config = dict(
    parallel_block=False,
    layers=14,
    warmup_steps=300,
)
Rows from block 11, named by matrix and row number. Rows with one number belong to one neuron. Each number is 500 + 40 x the weight over its row's rms, rounded and kept within 0 to 999. All counts start at 0. Numbers have three digits each. After the name is the row's rms in percent of the matrix's.
# fc1: MLP up (model.blocks.11.mlp.fc1.weight, 512x128), inputs 0-127
# fc2: MLP down (model.blocks.11.mlp.fc2.weight, 128x512, transposed), outputs 0-127
fc1.41 067:556575525487450508498500487450532461518467532481459547519477460464504520462453504528577565471557533478496476482486491542491522497426480411496476513539534505533519447520493491524505517491564457498542528470497484598464541425501485540441485507544539510457548509482503434507465496548564515432461402555512498399506515469511549465437508512411509522470468479407489493468546455504547488594469
fc1.42 108:488475463583495469546508481458460522556515523487435510495509504453514492444521478480466528486535500549470476467525504518495507546496539534465526514591549498484559537519495455438572463539482515511479622588449496524500484529504462419493488502535439521485490591469509520523488451404523547457400475526519538519474449413514471488431512511525506519507496530542445395544464462485533454514545
fc1.43 117:522606436513490510536508546475462504445518491447479509504510590458510530456486481555513543488586553468476498494550500474477526501493532462503452579471588480535487463514482547493510526551508513429514527471510469534564480482482505462455549506569422543457497439470451460535513455478498550456432518484588501504531529424565543501462483527490573494460482452545468559465489497440423434499501
fc1.44 098:514551488453484561462485513452490511464566454506472496437475426475525475493504533517507589489513499496523508454568547569501423483484513481517547477582469547503487536535481503490491470523543492417518551489409500474511457455440463421557494490450513518522488516535495529517488517431453523411539571566512498502448497467548441450397491598501496520472532492483559503490564490497495513423524
fc1.45 067:434542432478460528458533510544457495464477518518520530500433563510494457389536485531410521468525517483416584507538499532562557522474518475450507474584485566507518499562497534479492466518623539471448570506488466452562518564512587482520467496452529466507498522499436531493462525477511486500448493494523487493581514461514471530527453501553476486461505466430527432514525487540512472510508
fc1.46 114:508488495476493508439492533467516510538533521514461504538523571478506513535495496536513579445470610526515466514506472501476518618361519507516463538503551504511553471499468532555518465511582477493483542487491460511487462559445472543427499532497484549452528478483475499494474486456522504439466572496549426476528501482549493507470509553563494560438486543428421506472537455504417510437462
fc1.47 095:495463531496475481419549545552458416453547500536464500540486455531485496488550527518379478506567514480411569531466521507481486512538533484535488518515477507520607526546522478486518492470511520520404439554410525534586516440495544541438474464521510585427517455543510466474484512483520509478492488496518446503486440499487487490481517526424445497538435447442509495508483480524570497509520
fc1.48 090:550528470600481536471489459494534576494507500464485558531474557543534542536459530441467506472482515498546515536501575520396530467499470515467499538554595542519499460506479516510481528520480523534474509508505420517491496556468510499513484480572529477498492502427505490467427489496468505440532568413465472363483502526526523484498429484545505587519431561469520482487542488478429492552504
fc1.49 073:488542524488477433478480507480463442491476427502506437525508486489464509464612471473516499534535490441391540462478482554509516532430522546511549483594547457512539498566455573490439513576536587454445532487536485489485467490538445522548504466542510458552471404440498451534490487488510521500469531500513462538494544479457479534475511502558496456482454438538545495512470471573471564518475
fc1.50 109:555509590532512529486452525505543470490495445550488529474495498468515470477478564527528495534577551509463513494514465454493545512463458510493461604498423514589542535545502436516505534482563517499470561487536422506515552460457481402485398521562489481494482497474457447539524477517538555464504485439512527490479465546512471486479493557510540530455493465409515431414526549474536496554538
fc1.51 092:575455494488507534500448557547497476462542426498461496527498508442515504472498559542511484459475471494414488532479487510475551551483482553522598496546455548525519519568533459556538541512488517557469470519494437561527535489588482514435455520483522476435430402506535383485488452494493479533500470479516473494460515471548472463472468509466484504438553592523478470518552433546500499521450
fc1.52 089:526537517528515507542545482559447549466633482502491562538454538501547527488482495468412477484474584450553584496529502472436488497524446487511490577479495504518487451421471509580513534448459475532466584488491489508495487556504519504494494499551553525508521545498498498521441476500439512462497587440547544453478455536576485490508499490547484471571465485441522522474588452464460524485507
fc1.53 105:509501435530416481564529523512494471483523528519465513491409593520500495475523502480483537498451497510458552505515540542456550541516439537481494529510461532532485509528440501511552477574521524507497519444503449417555477515407573442504481519485490517476488466456486484520432522510431532466442508383587480523543506509501521494483470486523477629497465534440534540582492465531496468452504
fc1.54 117:518493505504480470449529479531551498497502465481391579550483458510563560482438502496520520535451560428534514504520499551401491467501498546449574573487535529521501548484489479571487546572534473470483519556532469516450469505438509451550453489577535463512511532419464430465456477500474540440494546461517487468534511543509555424510466491494493558553459453477513531439511497561526484453518
fc1.55 101:521471518492472507504450542396527464575493536457515508512426500464552519490464532534563566469492478510532510488498521505466512478442413499566599485502603464560459491526584509500564516495529613515461499525541489452522455478464403497459517531494575457510494484479530512491444559469449515447442491533518453514520497519537522530461532527439495508475470484462513452472458465532471437535475
fc1.56 118:555562424520541501453525531479454393464508496433455519477415584546520555421464513496442508520551522507447539497525524516502535505462527453483489486488607493513476469543485511539471482465494513455476477493539514516513550452475474437487525582486498579503447416443516512481475515515432523454464497455521465473469473456474528503511447496475569461482519518586480494529585526553476511551463
fc1.57 101:592471529496507503519523568464504512495452451495507503532555593444552523519437476555441535434445563435456490528502525506471533534491521578534452497526431503573480455621489493481460535528507516453496521495498449468555503519522491525499507408464483493496436534482479486526443513579488498462455523526527446444543432457547589512486565503457529504504467490486484509529510422517471528470510
fc1.58 081:547587492458438427474497484522467466524502478492498589512473549500481507506486520524534527541545564478520517510503523531469560514543559632480458519528505477533530523524460506527534486555535481419443498493439431499550465449424493489513487462545527549494488492417413475542491435462521551372470565511579480491526494452502492488503548514532530537486455483517506520536529527442511512471490
fc1.59 097:495505523548435493476500413478559432528497529482432502500442510500594557501516480546501558476522519450476502530498558508457551532566467544487479509565514513495508422475497436496496479559558579489514531452526499490501465448472409462529431440564513423501481528474404550487506446532490525419507534441412467524520518521550529474502522551505492536520481506554544456556491502465517524469491
fc1.60 096:477512488524515459474478532525524460584526525534455521496462550422490483441523559492478460455412545469518529545497504531504518537500508497535485484583521554533540526536520498475430506589580521485528510543460538506559478410452535518416486548466460477473454446477493552562456485437481476491484512484575472475577503425555527463491550498517480504450534498526533461531523455520458385493513
fc1.61 081:526479440504499574569520485399510456490490551476472469495477521488560532448576493525482507523473493449510555491495522532485507445569502604420542484548604502501478513503468483450431559533499530511463493516478511501537459517443572469495476549506491535496488562520487521537425494439459532514440537520554455430456480520449531453432486529437504484500509485585523475551482496483451465467566
fc1.62 102:583537487488457502526496557512477488441531519444493509550439516492485488435517550511399497513618599508484552526510477464503558590528499489466503481483496514496536486532485520485487551492490442465489460467494520520535528555610569440494439507494559518536519522414531467499491510474454533448465557486551457546422490525494537448439430528487477463481448468476526534530483559482485458485519
fc1.63 044:509501456551510564418502542514468483456642512475565474597580465494549524468463470503511459438463490499498505474475536479487489485513505503454532478476505496570510524541469486511459502530448579527485517454511509533492528407543497490429498535502513519451495481536476507530486470453473524415531478494452550500483495501470525470568553521528409487474479549528525545465519471402499609476547
fc1.64 123:514521565538467533503419528451504468436490520501474522501485515509499537511492622564507535425562601523531554507501490487463568487527515540500470531522523485502497516471475512499462547501511522447515565478466512422592546482532519437460469458533531468510488469391450417495479503423531552402503587495527488490450533477510479480473502506506551517486460498539470468559497521503475537518429
fc1.65 106:476544458477540531553540508409514453561547467463479496514519542538530513464525506511523475490472564486516520507486566553519490521393461464476484469451478541520566494617461525524468519519465522444472511498526487564476482424531444505540494485513469409510437432435506514483485476485443468513485479466571492449447473442497525494495549522524560567441540502514534426577500552519432529527518
fc1.66 112:520553500547512468423476492544530558513491493519500553561514540472550468564469525455448503479573573471499511517442498450522495555477538488525476488547602591508485477490442481561498514510502520506461532503487409459528539528453492464505471503534485471535483560456491420461444419438454493460523535459545443470479547475499507519466475606548580530495488468513493497498562434476447504541471
fc1.67 103:524568476546455555567548509486508434441511550404512546507494513513564544503549530529547585533499490453500558499549554579490489457517450501463478462570526512511483501533476483459499467485493527428450543530513552534502463509559464461474486457506474511465481434508410475422516555503514494525442449447487431493546461522444434508450450452546464528512485485444512482554526513529577509500545
fc1.68 094:511499537501463504473516526519496473506551489479469495510538537458540527474476485457567553527492571506599480526537526608452579451471449511490478504531451506507493434545427451524540500538576503497432504490452488534526533480492505558496462430460490433528458539431512578538467483534547469419444542502508499425465483506541597468452470522485494526530488553504516527495511450410523539452483
fc1.69 116:536498452500531471456462484518526475478498417408481506523507504482557436554537482505451478534452469451443482501558514500504492469454538541508589476562389513518555595488451513484480484498517471521513514567429490495467409466571470554544480536524536532564474536477499531512491517505490476496545550477466483483570496523503440493541496464559542562514430464494493394528492445470519483449528
fc1.70 075:468477511442532451513498466606483472477547497500480549488481556500553525514545520559539483529494505471388468493520514450502470547533519515545464534549400522534546558604501484552448565471552486539479526521410494445537488535447503510500435487495481516495496531449464496477436492502452537493485464529476411462525540439466487517525514550611451482468513556531518459493539498530462509471455
fc1.71 100:532550466517514534549472550444486483511540485426481508495492577499523440456482526547495493502485603466502529544508486570521434500452453561478520456501509522548521471485503550492457546526499515576477494486511426546427464497496437512460420558626445483457492481497409519458489514495472584558451569468570478426560489502495534518542469534482501559504465485524464499505551499503515493518491
fc1.72 081:577517489499465575409508509501525471485506451426461560556384490489522490523451568481508491544520511490486539490474509551459505483513442561501478505439475556505475577461509499558513519458594472458477536504441512467558529505493502443506489499563552518500526518450463420518460464488535552516469538443480489445442456441531566521427439520504484472501494534509451481460585488539487486517555
fc1.73 086:548565508508498538561483577492442501538510509538476508611417546485547566450468549498489494479514470486427494498532436511464546507544511515419548611486504507540516478497509448509461537424469437522498484499544480474530492547423569491456479449495462485473428428499509501463521498490469525464522552507490454455458555472509521483444449584480526503513521500564492573456464491527453483528537
fc1.74 079:505475437488484551494462461510479458527501499417496475526468496491530475404516536564473480550574467456489511492479560555506523499505485570461522500474436488496520456524486514532510535505482467519482486524439534565604527467543547461520437523513532497506496535537467538501506485431496488551504493472443480552557530512589453524526478557522583481449506454614481439556459488507429393519483
fc1.75 073:497488507497460474455484457453483517479538500524460584469511497498607460505502442588471526518511497507505495527505593491457549498563476618525478430474505567495532541489475461495536584385504471524484467489490464515536494485480542466514487542492545523421507531569430475470459522506502569441463519466542462439503519516426495494469472561447498501464519482416495460533526488546481449459522
fc1.76 100:500552454552458523539455530441530405512490524521527513510466511528515575516485534600497471483538528478561526452494522533470581470498447434441501525541520501524561513466487443535491545479515488540503482508543494526538510481548553473451422442501543433518524355411465520517530575506587515480504497492481505438471512480501525457450422484503531503519488515494523507582495492555470489539495
fc1.77 084:549484500486548564506578477506451470394522460479488489504504562485514507520564565555477521491553517491551475502532526508521466534487528584451486578529504478457507547501502454493498521476497483484499523470481490493470500498530546516491413557518459446505527428459519429477469539484600559467497401525484482426393475439502434489431419536519538534516517498517436544526552502496525527503472
fc1.78 116:515516491565410437503507523467527474479478432430447556585457486438504486508503464570461481488498522502468525444536511520466507542507489580481539536506435527570508510480438496517524522522473498450425469533507452475528465527458537480562511485529561527537466533520493378521489510522497566449419460465451470507581437545553523515508464548496514553472481494557449501526483508545469448431519
fc1.79 119:507549529490501544507446518518533466516544403509490483532475457502477553566556557574573596462488551593524598500509506487462533490527536510456516537443499506518499487568505496491467493515539524487479553456473454420502516439505476409495505562441511480460452461518433483467498463466515492488501516475588506517476476595511465495517450482472567483465430458537484490527492527530493512497406
fc1.80 112:524452492494441477453575501484519512464535454437459492530405523564568482505457477498463479502466443519570493474522537554514527494486495572446545512468485457500591506467494502574515468523456479490475512561468504528506495439426442496479456520528529510555486478499479595490536496480453540438470528450552478520518501490527518485548462483537543536494474381454472450605527493524432484443530
fc1.81 113:516562432484471538485628530439522504528523443487449524511498530489516488519466512459545485501470529489521491502504507570441532502483525460506449510479575522498591455448507527553508484559551493443481513461447474520575498553494536516488503461555482543533425525487482590469518463474494481455441548497558480479545545504588553477440507556514565516475426491462479535453513481576450468440479
fc1.82 097:522562453501487480475564501511501462443455528501497433499486533485477485452529479452499556493549487432456476517469515564482509515499512503530526477591472503530501482523505485464447512543492565516522605515459556491516474460577442526491499526507526489498496415481547530540496464463476473482530575470455415524551503425514494474420466526482525518601423565474459418545552513590467491457533
fc1.83 076:501523490523463511486500469523518470532600486500475518522494468545535551469548500534551520539532516433578469476499608500494530509430504502524506484515514518527521526618507455481439603517479509525510550518478565499479480523508462483508473463436467429528461521501387494486499507398511535419488411450504496459476525454527513520491459432595521494538540516531496569531508485537476483461506
fc1.84 118:537458528524510412453549530448488511482484471529460541509493528441521501505450522492409473462551496465434472460476555500487563535487486466498483547549479497489531531465497463507486610525566490569492476523576472558564526500521567521422393449506490550534542499509514466533506545483515553448541506506479465487453497486515500490495518593532624518489417509478540495536531495466440526486511
fc1.85 097:509466548509492487538475533504479426437562529494442494488473532426452500462557549551451504489547499471409519506485455512502515503544562522529512514540542472481548506525540495495492525537505518500428541536473520494622506545483544469444501473480475423461496535506477504469459447491450563445476472482508488520488477465464439458498544683513542524530500501573487497472497481525557463440517
fc1.86 103:542522465479498563487517494476508457509514420480505506540474490488516562511508512494543554527526469472511457494486534643471454512549452491454552493513476495535525463471455536543516503495554496411414515496461491502562446461518468484507462493512404556560517531527444532538513489568497503472430541503559505453604465501498475493462533434513479521553430423496471444459520530495595524503526
fc1.87 106:479557535502513421498554503502467496493492506497450472501412574483540599447505513474493560541553490442407487489510517556472554515501524495465464525476488503524503473452493501479477533549524499490516453505465582550606512582472566469480522504502415559541514520445449492540490448441579534467514503523480442475471508421475480480468528574503508509522497584497497518558542475538433511502452
fc1.88 092:526532448534459484483555555509525475505530496453514441529415571491473442500495481472465487496562543508487507468491550587469507449501523556467491470561510560501529438463479557536457545506459500538390450460429495505517446502569558543520442459582462547549469480462490486508513513509511464531540467485498499438516516461513521490499490478631567544487483501485485438576504447498453489524448
fc1.89 120:527546485551475462524498528480533417482523550418535581540535444495462480538549516540494515505571520534480502474486558443436514532522490525539476566516407526547440560583536490503434488535467542514455479547491460531481493494495461434462526472556507448498491464502432448435500491437519536497506529412489481508506444491526499541518437542498592479512494462441442488449489518555497452563522
fc1.90 079:507523467462490515502530486475488541481534500507436477483565568491517509423450558501482542461610522545495580440521557540446522519531453472500406534491574510465414504471487467473533522551498532520500526488483531496528479553492403407486498454576471571521503480461443437482486398514493575494523549498499512464447529442486519492472500549442505489445494494482516485490505521494486450428515
fc1.91 113:519521512506489512541523473461508474517540498497489498534501505502481493424546516433487525540534528493496497445528494537517459520482442513464569493559481489526494530505499522492520535498553595523468656549490498497463405524506415509526499533521505450535483526509481523462447418420407498491453501470532525544585456431572379469472511532504460515513518526454472507419526449508486491503501
fc1.92 104:513461502478491420491484599466515511519511521599458494500499469508492517486527593414434517458534511441483480486504472503443512493457452455578548499523537514537502506503526462526492591518560527558460500529487481522492487547489536542447516452521513560479459453498416468509459482524545477380547525505518500472503483471532520461490584534512565568551450493504530475483535493496415494594509
fc1.93 105:527472555551475574478449497503523422492605465506507495515457477525471529503447574531599523467479523452499538427501494508473570515489535498504533529438527562577529548501462410481480574502521520411491495551498477492529506404505512470504478486517494524475504427486457417490514529497502527458498493492572548423432516497473450456553491481509546504455546510518496490531559537530493526552432
fc2.41 059:550542540516540558540483440496491519500503416522456524482528494455442517587462547516528510537540510498519501429471516473403493526481438601507503518505543457525489550528531527491529531456513478474410540532509545554547439519501472522550476513503514535460529562516569564585438544411506549491543488459476506431522516513524445400501478453500493515495518443581514469495551491517526506523496
fc2.42 117:516444510540455526492532466528477521499537498494509510424527543512454549490484458468425575437462501482504478544507478528491521526537500503428505486524519490485470443557547505594442413522533504472605434553459473541472511570528539502387451470486529504493570486466537553493508503497435491505543452430437507559509576435535489555482493550564500522476440487489463482474463526490463505529542
fc2.43 152:455542449531589523455533486544517521541460515564441475550478545475504603457500541466518473461430506514515498485513488425583462490403481439537559485513533491550467468520551470540531585468488487563541483504535496505510503457468497538546369505493434499512526494525446483469501508522511445472499451500489499575456510488468510431532560533447537444540490479504528508575445516499464494478481
fc2.44 071:546432541519441534518637488518498489501506513532547482539460466494494473478542518618512496487523468507545533468523522590477437486504481536521459461466501509521505515522565474478509549518484512410537487439514438408424490529503577455507511462474535504494498504495534476475496533492486562507527558471529529457485488538473469531513555487521531609472488546524476425618528532551503504478483
fc2.45 047:469476416522543494500531512506515538461470530546565475473499475495479472523490426476457434524499454527481489537455480478646459497537597497504439414430468579481501539471501554482420535546480448461501434425502522504512555475557536497472493462493459538515492555491552539484520510492504483542513450526473508545474540514483551510506607429506543466507507565487514525545438476535490523509511
fc2.46 101:537491530506469461482460482480511506552457519548476570460520501505525457473521542547529487486467526493509518443550531482528482552495471402472519423573566515590496491502446515440565524452549487493505459494496429479509551436483532516448500538544453472477510511522501559551533536529557550472527507490559471470438423554450421500522515586490525551508508423479514478625491496476455464490468
fc2.47 065:458550494558527512544416493577482520445498506475485468572459485514489587432492501516559436487528498545437423496532468515559457502514421494502514515529492508523499514530520478534468562496473478527492514473520490539394505537509553576487549431429473472453514553502480518509485501566557511501467577430545491570480545536507565482456556503495440447551517525524516508497528477415493429497522
fc2.48 064:573549540488489528529472474516505538540503423519380518459499483496497490437504536466541514522493463523581529491538506480563510454496449514557538509545538454469545512531441511503485536472466498577497484507481588580459530412483524512507489446478493484507533499502502477469541488528459474553477479430406538594480484447495429498521492487540467484551474537542578492412456449458525437501477
fc2.49 076:436518497511485481456495483558463514493529489531648422532499511502488492501501403512503483509491444489490455515507482472696483520502487436474481473472457453459444487512531533514495501496517506557516505427501526501486525531504486531505557493494547521459491528543574498487623535524499457490493473553446519585545508531460514563496525467447513446535492510522466486536462496464466514502503
fc2.50 115:520499508453582511613561476450429491458519470535496448494498466421449516561511525492419524451566509503500455500471514475489511444490470438457511539511471499489471559512431464537405480583468457440536507574510565491557509509541515513487509540511401444551524548466476553520495464523458483481562473521553508491485559505522489498495452520557533522527490496553480452489472506478445451525560
fc2.51 092:510498450520478474515469533459473491553503463505492523467550457513504420602488466519498473486507494510470565481429517563448465530463544583481469518515519519454466502515522491491490492489536501458477542554485536517475430571548460548525453510534536568478486626409488543549448476444563524480469468531536453426467555544474536393501430501489416492476468488512509516474473494497536538507462
fc2.52 059:548484502448514477588535505490514450423500486528497533521511482518478557453472521571542484541588470508617578539518477411460568550481507431515526532528531512526514486487512522465494501520503479576510516469526507488514511505466612459448488520475529420477533510509519491422458532543428506463470414445502479505477511470477502472508417507512546507579513527584522488485449525529474446493507
fc2.53 125:480471552495542469514502526511498511513448497536546432518538468500496440526587541480575410534496451548499444533458473462457531528456542474486475510533514526467435474520560519469495511513462453521493467529585500406495518522438580421563496514507491487490510483568527438479496529534461504518550603543525521473468539494475481519497547488485462598468520514435534589505488511463419551505470
fc2.54 082:501676431447456478514476621481512481421499472513547475492495513518454428541456491495453507438543503478538460513495488466511500516520516444488473470581476486485473526517506509492462469508454506600493519509487489510499529516504521455514486407473433529497520502492505508509507575570433483582490479512483476494503485477504630504478470497517500516535484570571483525528491530538475447474487
fc2.55 101:540461506471521566515554421572423540412459506484464522417526439452511463506540505511439510579469521484527526503452484525471490592473555509486432507497512507555485459496479536538471461506494510481539414468468436512524528500490560475455443508516557508506526582562530494487553427514527486463566474452554505530524462513476493489519405461510533495462476525521500491530529596472503565496456
fc2.56 161:481551431434466527519471471531492532430465505503442606530423516481539518500505497486505496453457509479453491509464436463519443465499471516558567510552509462415523538555512499548583481471484524544546474487622456539493422468524506536471507520461521508475556468501451579488407495475507495554504488494433498563504497487533447475510520530520547543518498440481501509528455516527548478467408
fc2.57 069:489494451511488477474509452517497502476499470459517524477546507488484474597468493472557523511405530536551472474501518435455441501505543478486570451531489505485511556477576566425424494450526484463516479490420384550472481533532509464495540570480542510438483482506508523569538476445527543522531417502531436424513516533474523463497419511464459554492552470448517519511496467531583498529459
fc2.58 060:592578550523483506423531524473495481515528486514388506506430493497526473429486518490486498436517475499474486477540472523437519498464505490455521580536451563610551505503475464516503518520569509528535473461512457424561490505498514440469468518506450479496504486528496456566512477424521543526469511466515493485482481522504469479491489474561525587470458504489542518554550484548504383392509
fc2.59 081:611565425541540535549369431509492478504505502484488539534540529522518492495508489502483405529510493556438574462516498476472446479470489513519460436525491527575536477494478510482510527537551514453481473484541542463498468436512496521565484547531448482515539474472483492417505519436455509471505528496558548452483538487493396463480514477503483467435539541530482488439574435452548490486500
fc2.60 093:530467501478492546547476487555511485527488475441402476490511436506467543408490550487573504468499580536510521544528483460521546475527496558441566565485522489607523476468506460500471526536507554466492473509521512503521487555534570464451415534521440495492497424452538530465499480542500481496502514413497526524464459564490550502545589520504548481492495431489542548454457492530445424448490
fc2.61 044:566459461548476491544512565524514461532508509487492513458476500538454484438497491505473519493492473501456503504497547525428487519417429521502504547550538489572526481527512553518496513525523550461564496558505400443487483459465463424461536570533441528469484421480502476575488508504555570484512466469509510511487569469513381501502496546535551534373531518565546503499536470501459449514485
fc2.62 054:424624459508545518574454462543536504454516484480512472525547519467431529519538547527610513488504503523521519506503521573425405509465452507480452537500538470496476490494492498498459476500466487445516518477473460518444473483436527486484534543505444455484496462465472537435535564598500480469506435541573531447492543508517417478518486468520500502505515422507514531566533472475490450577504
fc2.63 034:529506475521499509492482488461459551500422538481407539501448454490502536430495450532474557550517439525469542479508489516396437560470546497515573535507541556501512496477529504500548460512453455448495432492461501591503511501503481533551558484492434495470479487526488519493518455507471463456566454443473454476578505480439522472471513405527511507454408513594501475523501468519497421513447
fc2.64 142:544553568453524458466561443490504456470532473545457559498557528504437477556503507486467447503502498552525479579509560437420484485487479486416547530484521575566391499527500514462483434530464490508560503472448445455474530463461582490495463470484477488467477509563451530490519532592524480489470494519553517479508458577471498480509499504522534518467522521584540432525545555475504515554530
fc2.65 118:547467540524487504491509469517453409517504489517498471487534496480491564482506576498506488596527535535484427527540497585477544466485462537473579461553537465556436464478442450492602464463542509459500576536494548439445458537457568517442523525487515522528528499462485500500482527529532540507516554511468486446484582529542485452540551412498496519523450497457457558503480456466570450458486
fc2.66 127:523503536514631508538504583497433530466482468479459490464481467529475515470478502494525475550459458483546569478566535453517472501526542533471530550531541425501570500566568471527472529496474514545449464568476408526444530464444543439490520495500553523498525475475471513511493548489465433433430506479460481446489519515527555534556451466483517444496518454522497457446463397485460486517533
fc2.67 116:562520502520566469492525445512501464563526522522437435535601474529545449471549483446510518498471472545494482528497576534454447462521520496464447446526501542591522464472489509493471567525486484447488432483523463517452552466489524481553633515541502521486534555488417552510455513496537455441546494530523531431463492512512484503499553526468427471468527520523562499498422481474557488468455
fc2.68 095:534409525442535534524539477584455495500527453585420529530478446495440458559513506562475485516568453447532496509513481432471508509586517437536475493523576518502476497424516476502507418511426458564467480514535516507520467516552533556531558438522466471462555565471510527461499463485494493488578467491446540510465546444452522510498526444511475512582548526526518527477502488464543486470515
fc2.69 154:382491490482578550505556477479461470480488564545572474450519465536453490483472525486478468475487509483521495477562511489528585517477498502490469436496601548584497433460487484467518545491560519461598491495474403502537549486450513454470522461475503481426502447506477534473564477553489448514490545508614477543475503466526530524448496568495472551484523506512508530503582523491508520521487
fc2.70 056:519512501472492487537441467491507514443483426507457455538437546406523472486522477493546463485541530532503494473476487549564493494521574573534446486454544433501559574466525513456574536552491492444511536514491503528499515500474463489501624494476512507498501462477561578514561544560446478466518530476486451512444495520528450535529556560514462471507549488382536485524553545503559492488440
fc2.71 073:562496563441497456559466463509467434502524507462500507489549488514424519498548532512484509576566492423478506536485475485469531507546428455564500515499502545556499491494468518441493440518570526464493505556491588529480533503441565454494560454484455454456492533450497526465524411376523485488534477559558499468532508566473555461476435484507482503495476513545482532423515548536519536487548
fc2.72 082:523558528479466492511440576490569458479453507493440542497532526530500484466423460588484579467495501483478503521518483503376467463502502582524538537554478469532525486523465491543527615489517512514463531480442509476523464544526523560481517488522498462453472605482551473512467507549507519469441518519511499460540491506505568400481507471488562521500436563441480467563582503484497484483501
fc2.73 067:444484421454512442461553517525482527511541464525483488508547509540468482477494534490436574530472518501530541546526496512471549491453512569524431507490529525538432507502453493507455432516555500535581547473469422470445462594513536520535493543489548546521477478504533458475499442589520546442519495420535488547514501556536534474548431597533552541506463436521531526513508433478480439481485
fc2.74 082:501484499492485513470498474423502520456514530526570478438517449486493449510529535522502511516447521525520496455448470453644508498578489446459530565533511526512555540574512468442555408487457508470431476471497485540495584471539444476481464465470536512467458577433592470519528508485519511506480471524471471482544493535529588549481517521480492484485520515457547546477412486550509487523429
fc2.75 052:553571529533469525442508513556507490484518545555455503519500497510503486530531509449421529517459469513466424467534505543338519481459392497478511528490464552540441521533502508543506485544512493503544420490536501595523438550532460482488517497529518495538513496452497427496442492462545533571542497490464512467482530486488532480549524545483479504390447485605515506495522482477491521516460
fc2.76 099:585559551508496535515520532491507512385513480484487460460517445517464441500461476463477516469557508543564487490527496509519534547544509544457401543528575437536500527514556522555565454453521458474516513551460428441515423476473483496570502507510509437442461511509525489468487504550448461460473638504521529520545554427462525508495540455502532555533484464516478493495494473514499547503462
fc2.77 063:485461534480504495526431444502510539633501509526461500501418508436512532500471496500557478465534549496497506443455479545389572537538475517429517439509543539475515520531496493550496447502541524495505591505469565473465467493532526473562508385478499506490515511492407584498489534561510550440549467486487498503505488538516457478531542486498462569485471489462575458512540514558512540504512
fc2.78 098:499576460513455525464520547539547490505505539494492516516485471565548533381460486490466506427410515516558551501548497465464510439522525484465463492501532531539537498486506521592504573500480519515510541463528558524497522581520494431482522470572499466455472440497528408574488490441509534543540478468471487471482449455485511452517510425467525505521497529514484518379560486546459473434503
fc2.79 086:527513469575546488535539567506470501534504543493391478467504517497543556532543494515526547452482497481504495524510496473536546584477527528457504567502480426522532482511587490475384468526555484443539487575548428476464490531484482588520470451499446541522481435514479559514447419510527470483542497519487470509516520427496477532490559524521560544508561483417455507551503471500472520530445
fc2.80 127:531471522491516492525426497484463465541551531521480462539592426503483477525465478448465444416474435527532502522500506516473525507474507571469535519492533498480479567482519463482486612474513483487466528495449514485532540514412512563571568547492478574528472498511472459427465530520456424406597492464506561536487491493542483454486544493493559526501508501499509489492527467430478520589567
fc2.81 117:513522495491478460498462461578489469430490469495466471520560464472516425522426507548429495557470566528525525440493510469463487478499490467481553469541485516471460478503471511520561533511534522525531525481484525560530460502549523503570380471527533493442520559469494498491450524605446552509509412501494512515457461501498513427481504455525521502595491539454564431580504552463575528512532
fc2.82 094:505455540491459464450446508636472529477500550510501471462545529539497475468518463507448573532496437507473492506525485513417465486529460543474544561494504411468478511453485488578531449482477533534442470468477594531467466598526490507534475525462591510453437554581513508502521504475536566482456513518511511414492547500530476540510530523477481556536520483484441484537476531507450534475553
fc2.83 061:519504518499535525551501501509461483560516460490504470547507474495509490555483513490545519570533513492544432497463471573429495477539493561530462507454467468519585482540457470490514446511467550541480451458532467540460513499567399431524400400509476470580527502464465446462438437471520496569553491521456529478518538509428523545445507451499503495533496551542525537476564479452509473444561
fc2.84 095:515573470509539471541502498458500524471529504499464528459482487497478458492541502489471524455484478467493476484489552468518426526559483620378462480502447495506469607498458519451387551475460498541525517503504489505487564476513411514509532543520493586509539473514582579497518530440485503506494542463490474633493520495505581509508467514516502480490496483447507441563514471529453518488510
fc2.85 097:419486534502536452524494515455529509514458487431551466505452473506521493535453533483526446492496459479531552399529440511548503492415441570558569521463530496449503524507532431520509499496470475459515506488522501544456540489516539539468584494484525466500510512487511483537569589496469473543416513537578563551500510524545574496481530440528437420516490550468504486450515434548474437546524
fc2.86 075:511598514486522494474514415489498440517476492513506494464529558481468518508515565469586514504549531541475560487519564498496496435454452444543509445504446525492495524415399512455496472562499481513443506513447468501524511548542530540454454489507499455507523528555489562496520623492482478505512460517502561512520495564537471478462485529508547451544530523464580431595527531463502424530519
fc2.87 107:458557518505466460488433527494406513460520544537518442483540511455505437538530466538527550518558435540517510527498508519554525469402519462529545512472514438476519488599497465430476448473467537472577489463549484582502530454458467480483531521489446523488514412399461516537587531518484517513543491475569530526512497488479493546457552507504541567502503495409507440495448481509488512527495
fc2.88 099:437515509474549483501479483466455491506455489513570475470444455521521508507526499488472538435476447435525513537528518493518503527515505495472547469576492471492489513504466560512379512420504430485448488555518466514449481503522488480512575498515528514562566431491553453475520463488486465513493467546481506511613535430526504559534395509467420526522526482481454523501530498580513577593455
fc2.89 127:514487540431457470563504530488482513587529552546449412525458437477499389595505444516538481548469443479525462482545570464491509438510489459523536494583480564498552462535497540547561497483460477488552497505533536516490521503508515481525516495541551413467504510505458512497414410467497534420421409513510470456546457495490527517506477491533507488454497502512547485523536534502471512509481
fc2.90 054:464528504503525519513522503478548471557484525497532463555483554477466448459541520548507511519442436482514572505514532460526515510431438458499455408531464495590590430508476510481481552533467525520490493421532502547509478493492535465500545467551465574510510407513439419536517540531448452501565449527486574449478505484489570549512547503382495484488473506522564446479498501496486544517513
fc2.91 136:510594499455478482435502519476483454443493522481538457494551472466572488474546476539482556482506467481557535506487549489529561514555584577462507575454537543502420505549498495471465483528469491508506423531507486470474496493416566473549481497531541489513419454530509568465548488538454440451456519505489523522482490463532607476531445498437493532501506531542501532533544487423483534517411
fc2.92 107:458497492466463440434495504523501578536478524451486628537515458505466537489488467500515567481444509454518518507499504557550439460505509490454496385549550450571534569519546545477510505457508510524580612536466500513466485512455517510469490478461574541475504487468523539508494468451440455542484515454523476596503470491430569543527559512472484481523468472513539472441502533525510508527472
fc2.93 057:582621452492551521545520467470500455478511468470413491420522514465463568535501476530474503545440491519501543508507491485383623506514539533535501558479541464533486470477470509516425496530563499465517498511478492540624501459495506525461442435490451527532506435510500529526469463536503449507530526499509511422516509456544470498460478509550493555542496483474469506466455481509473565487533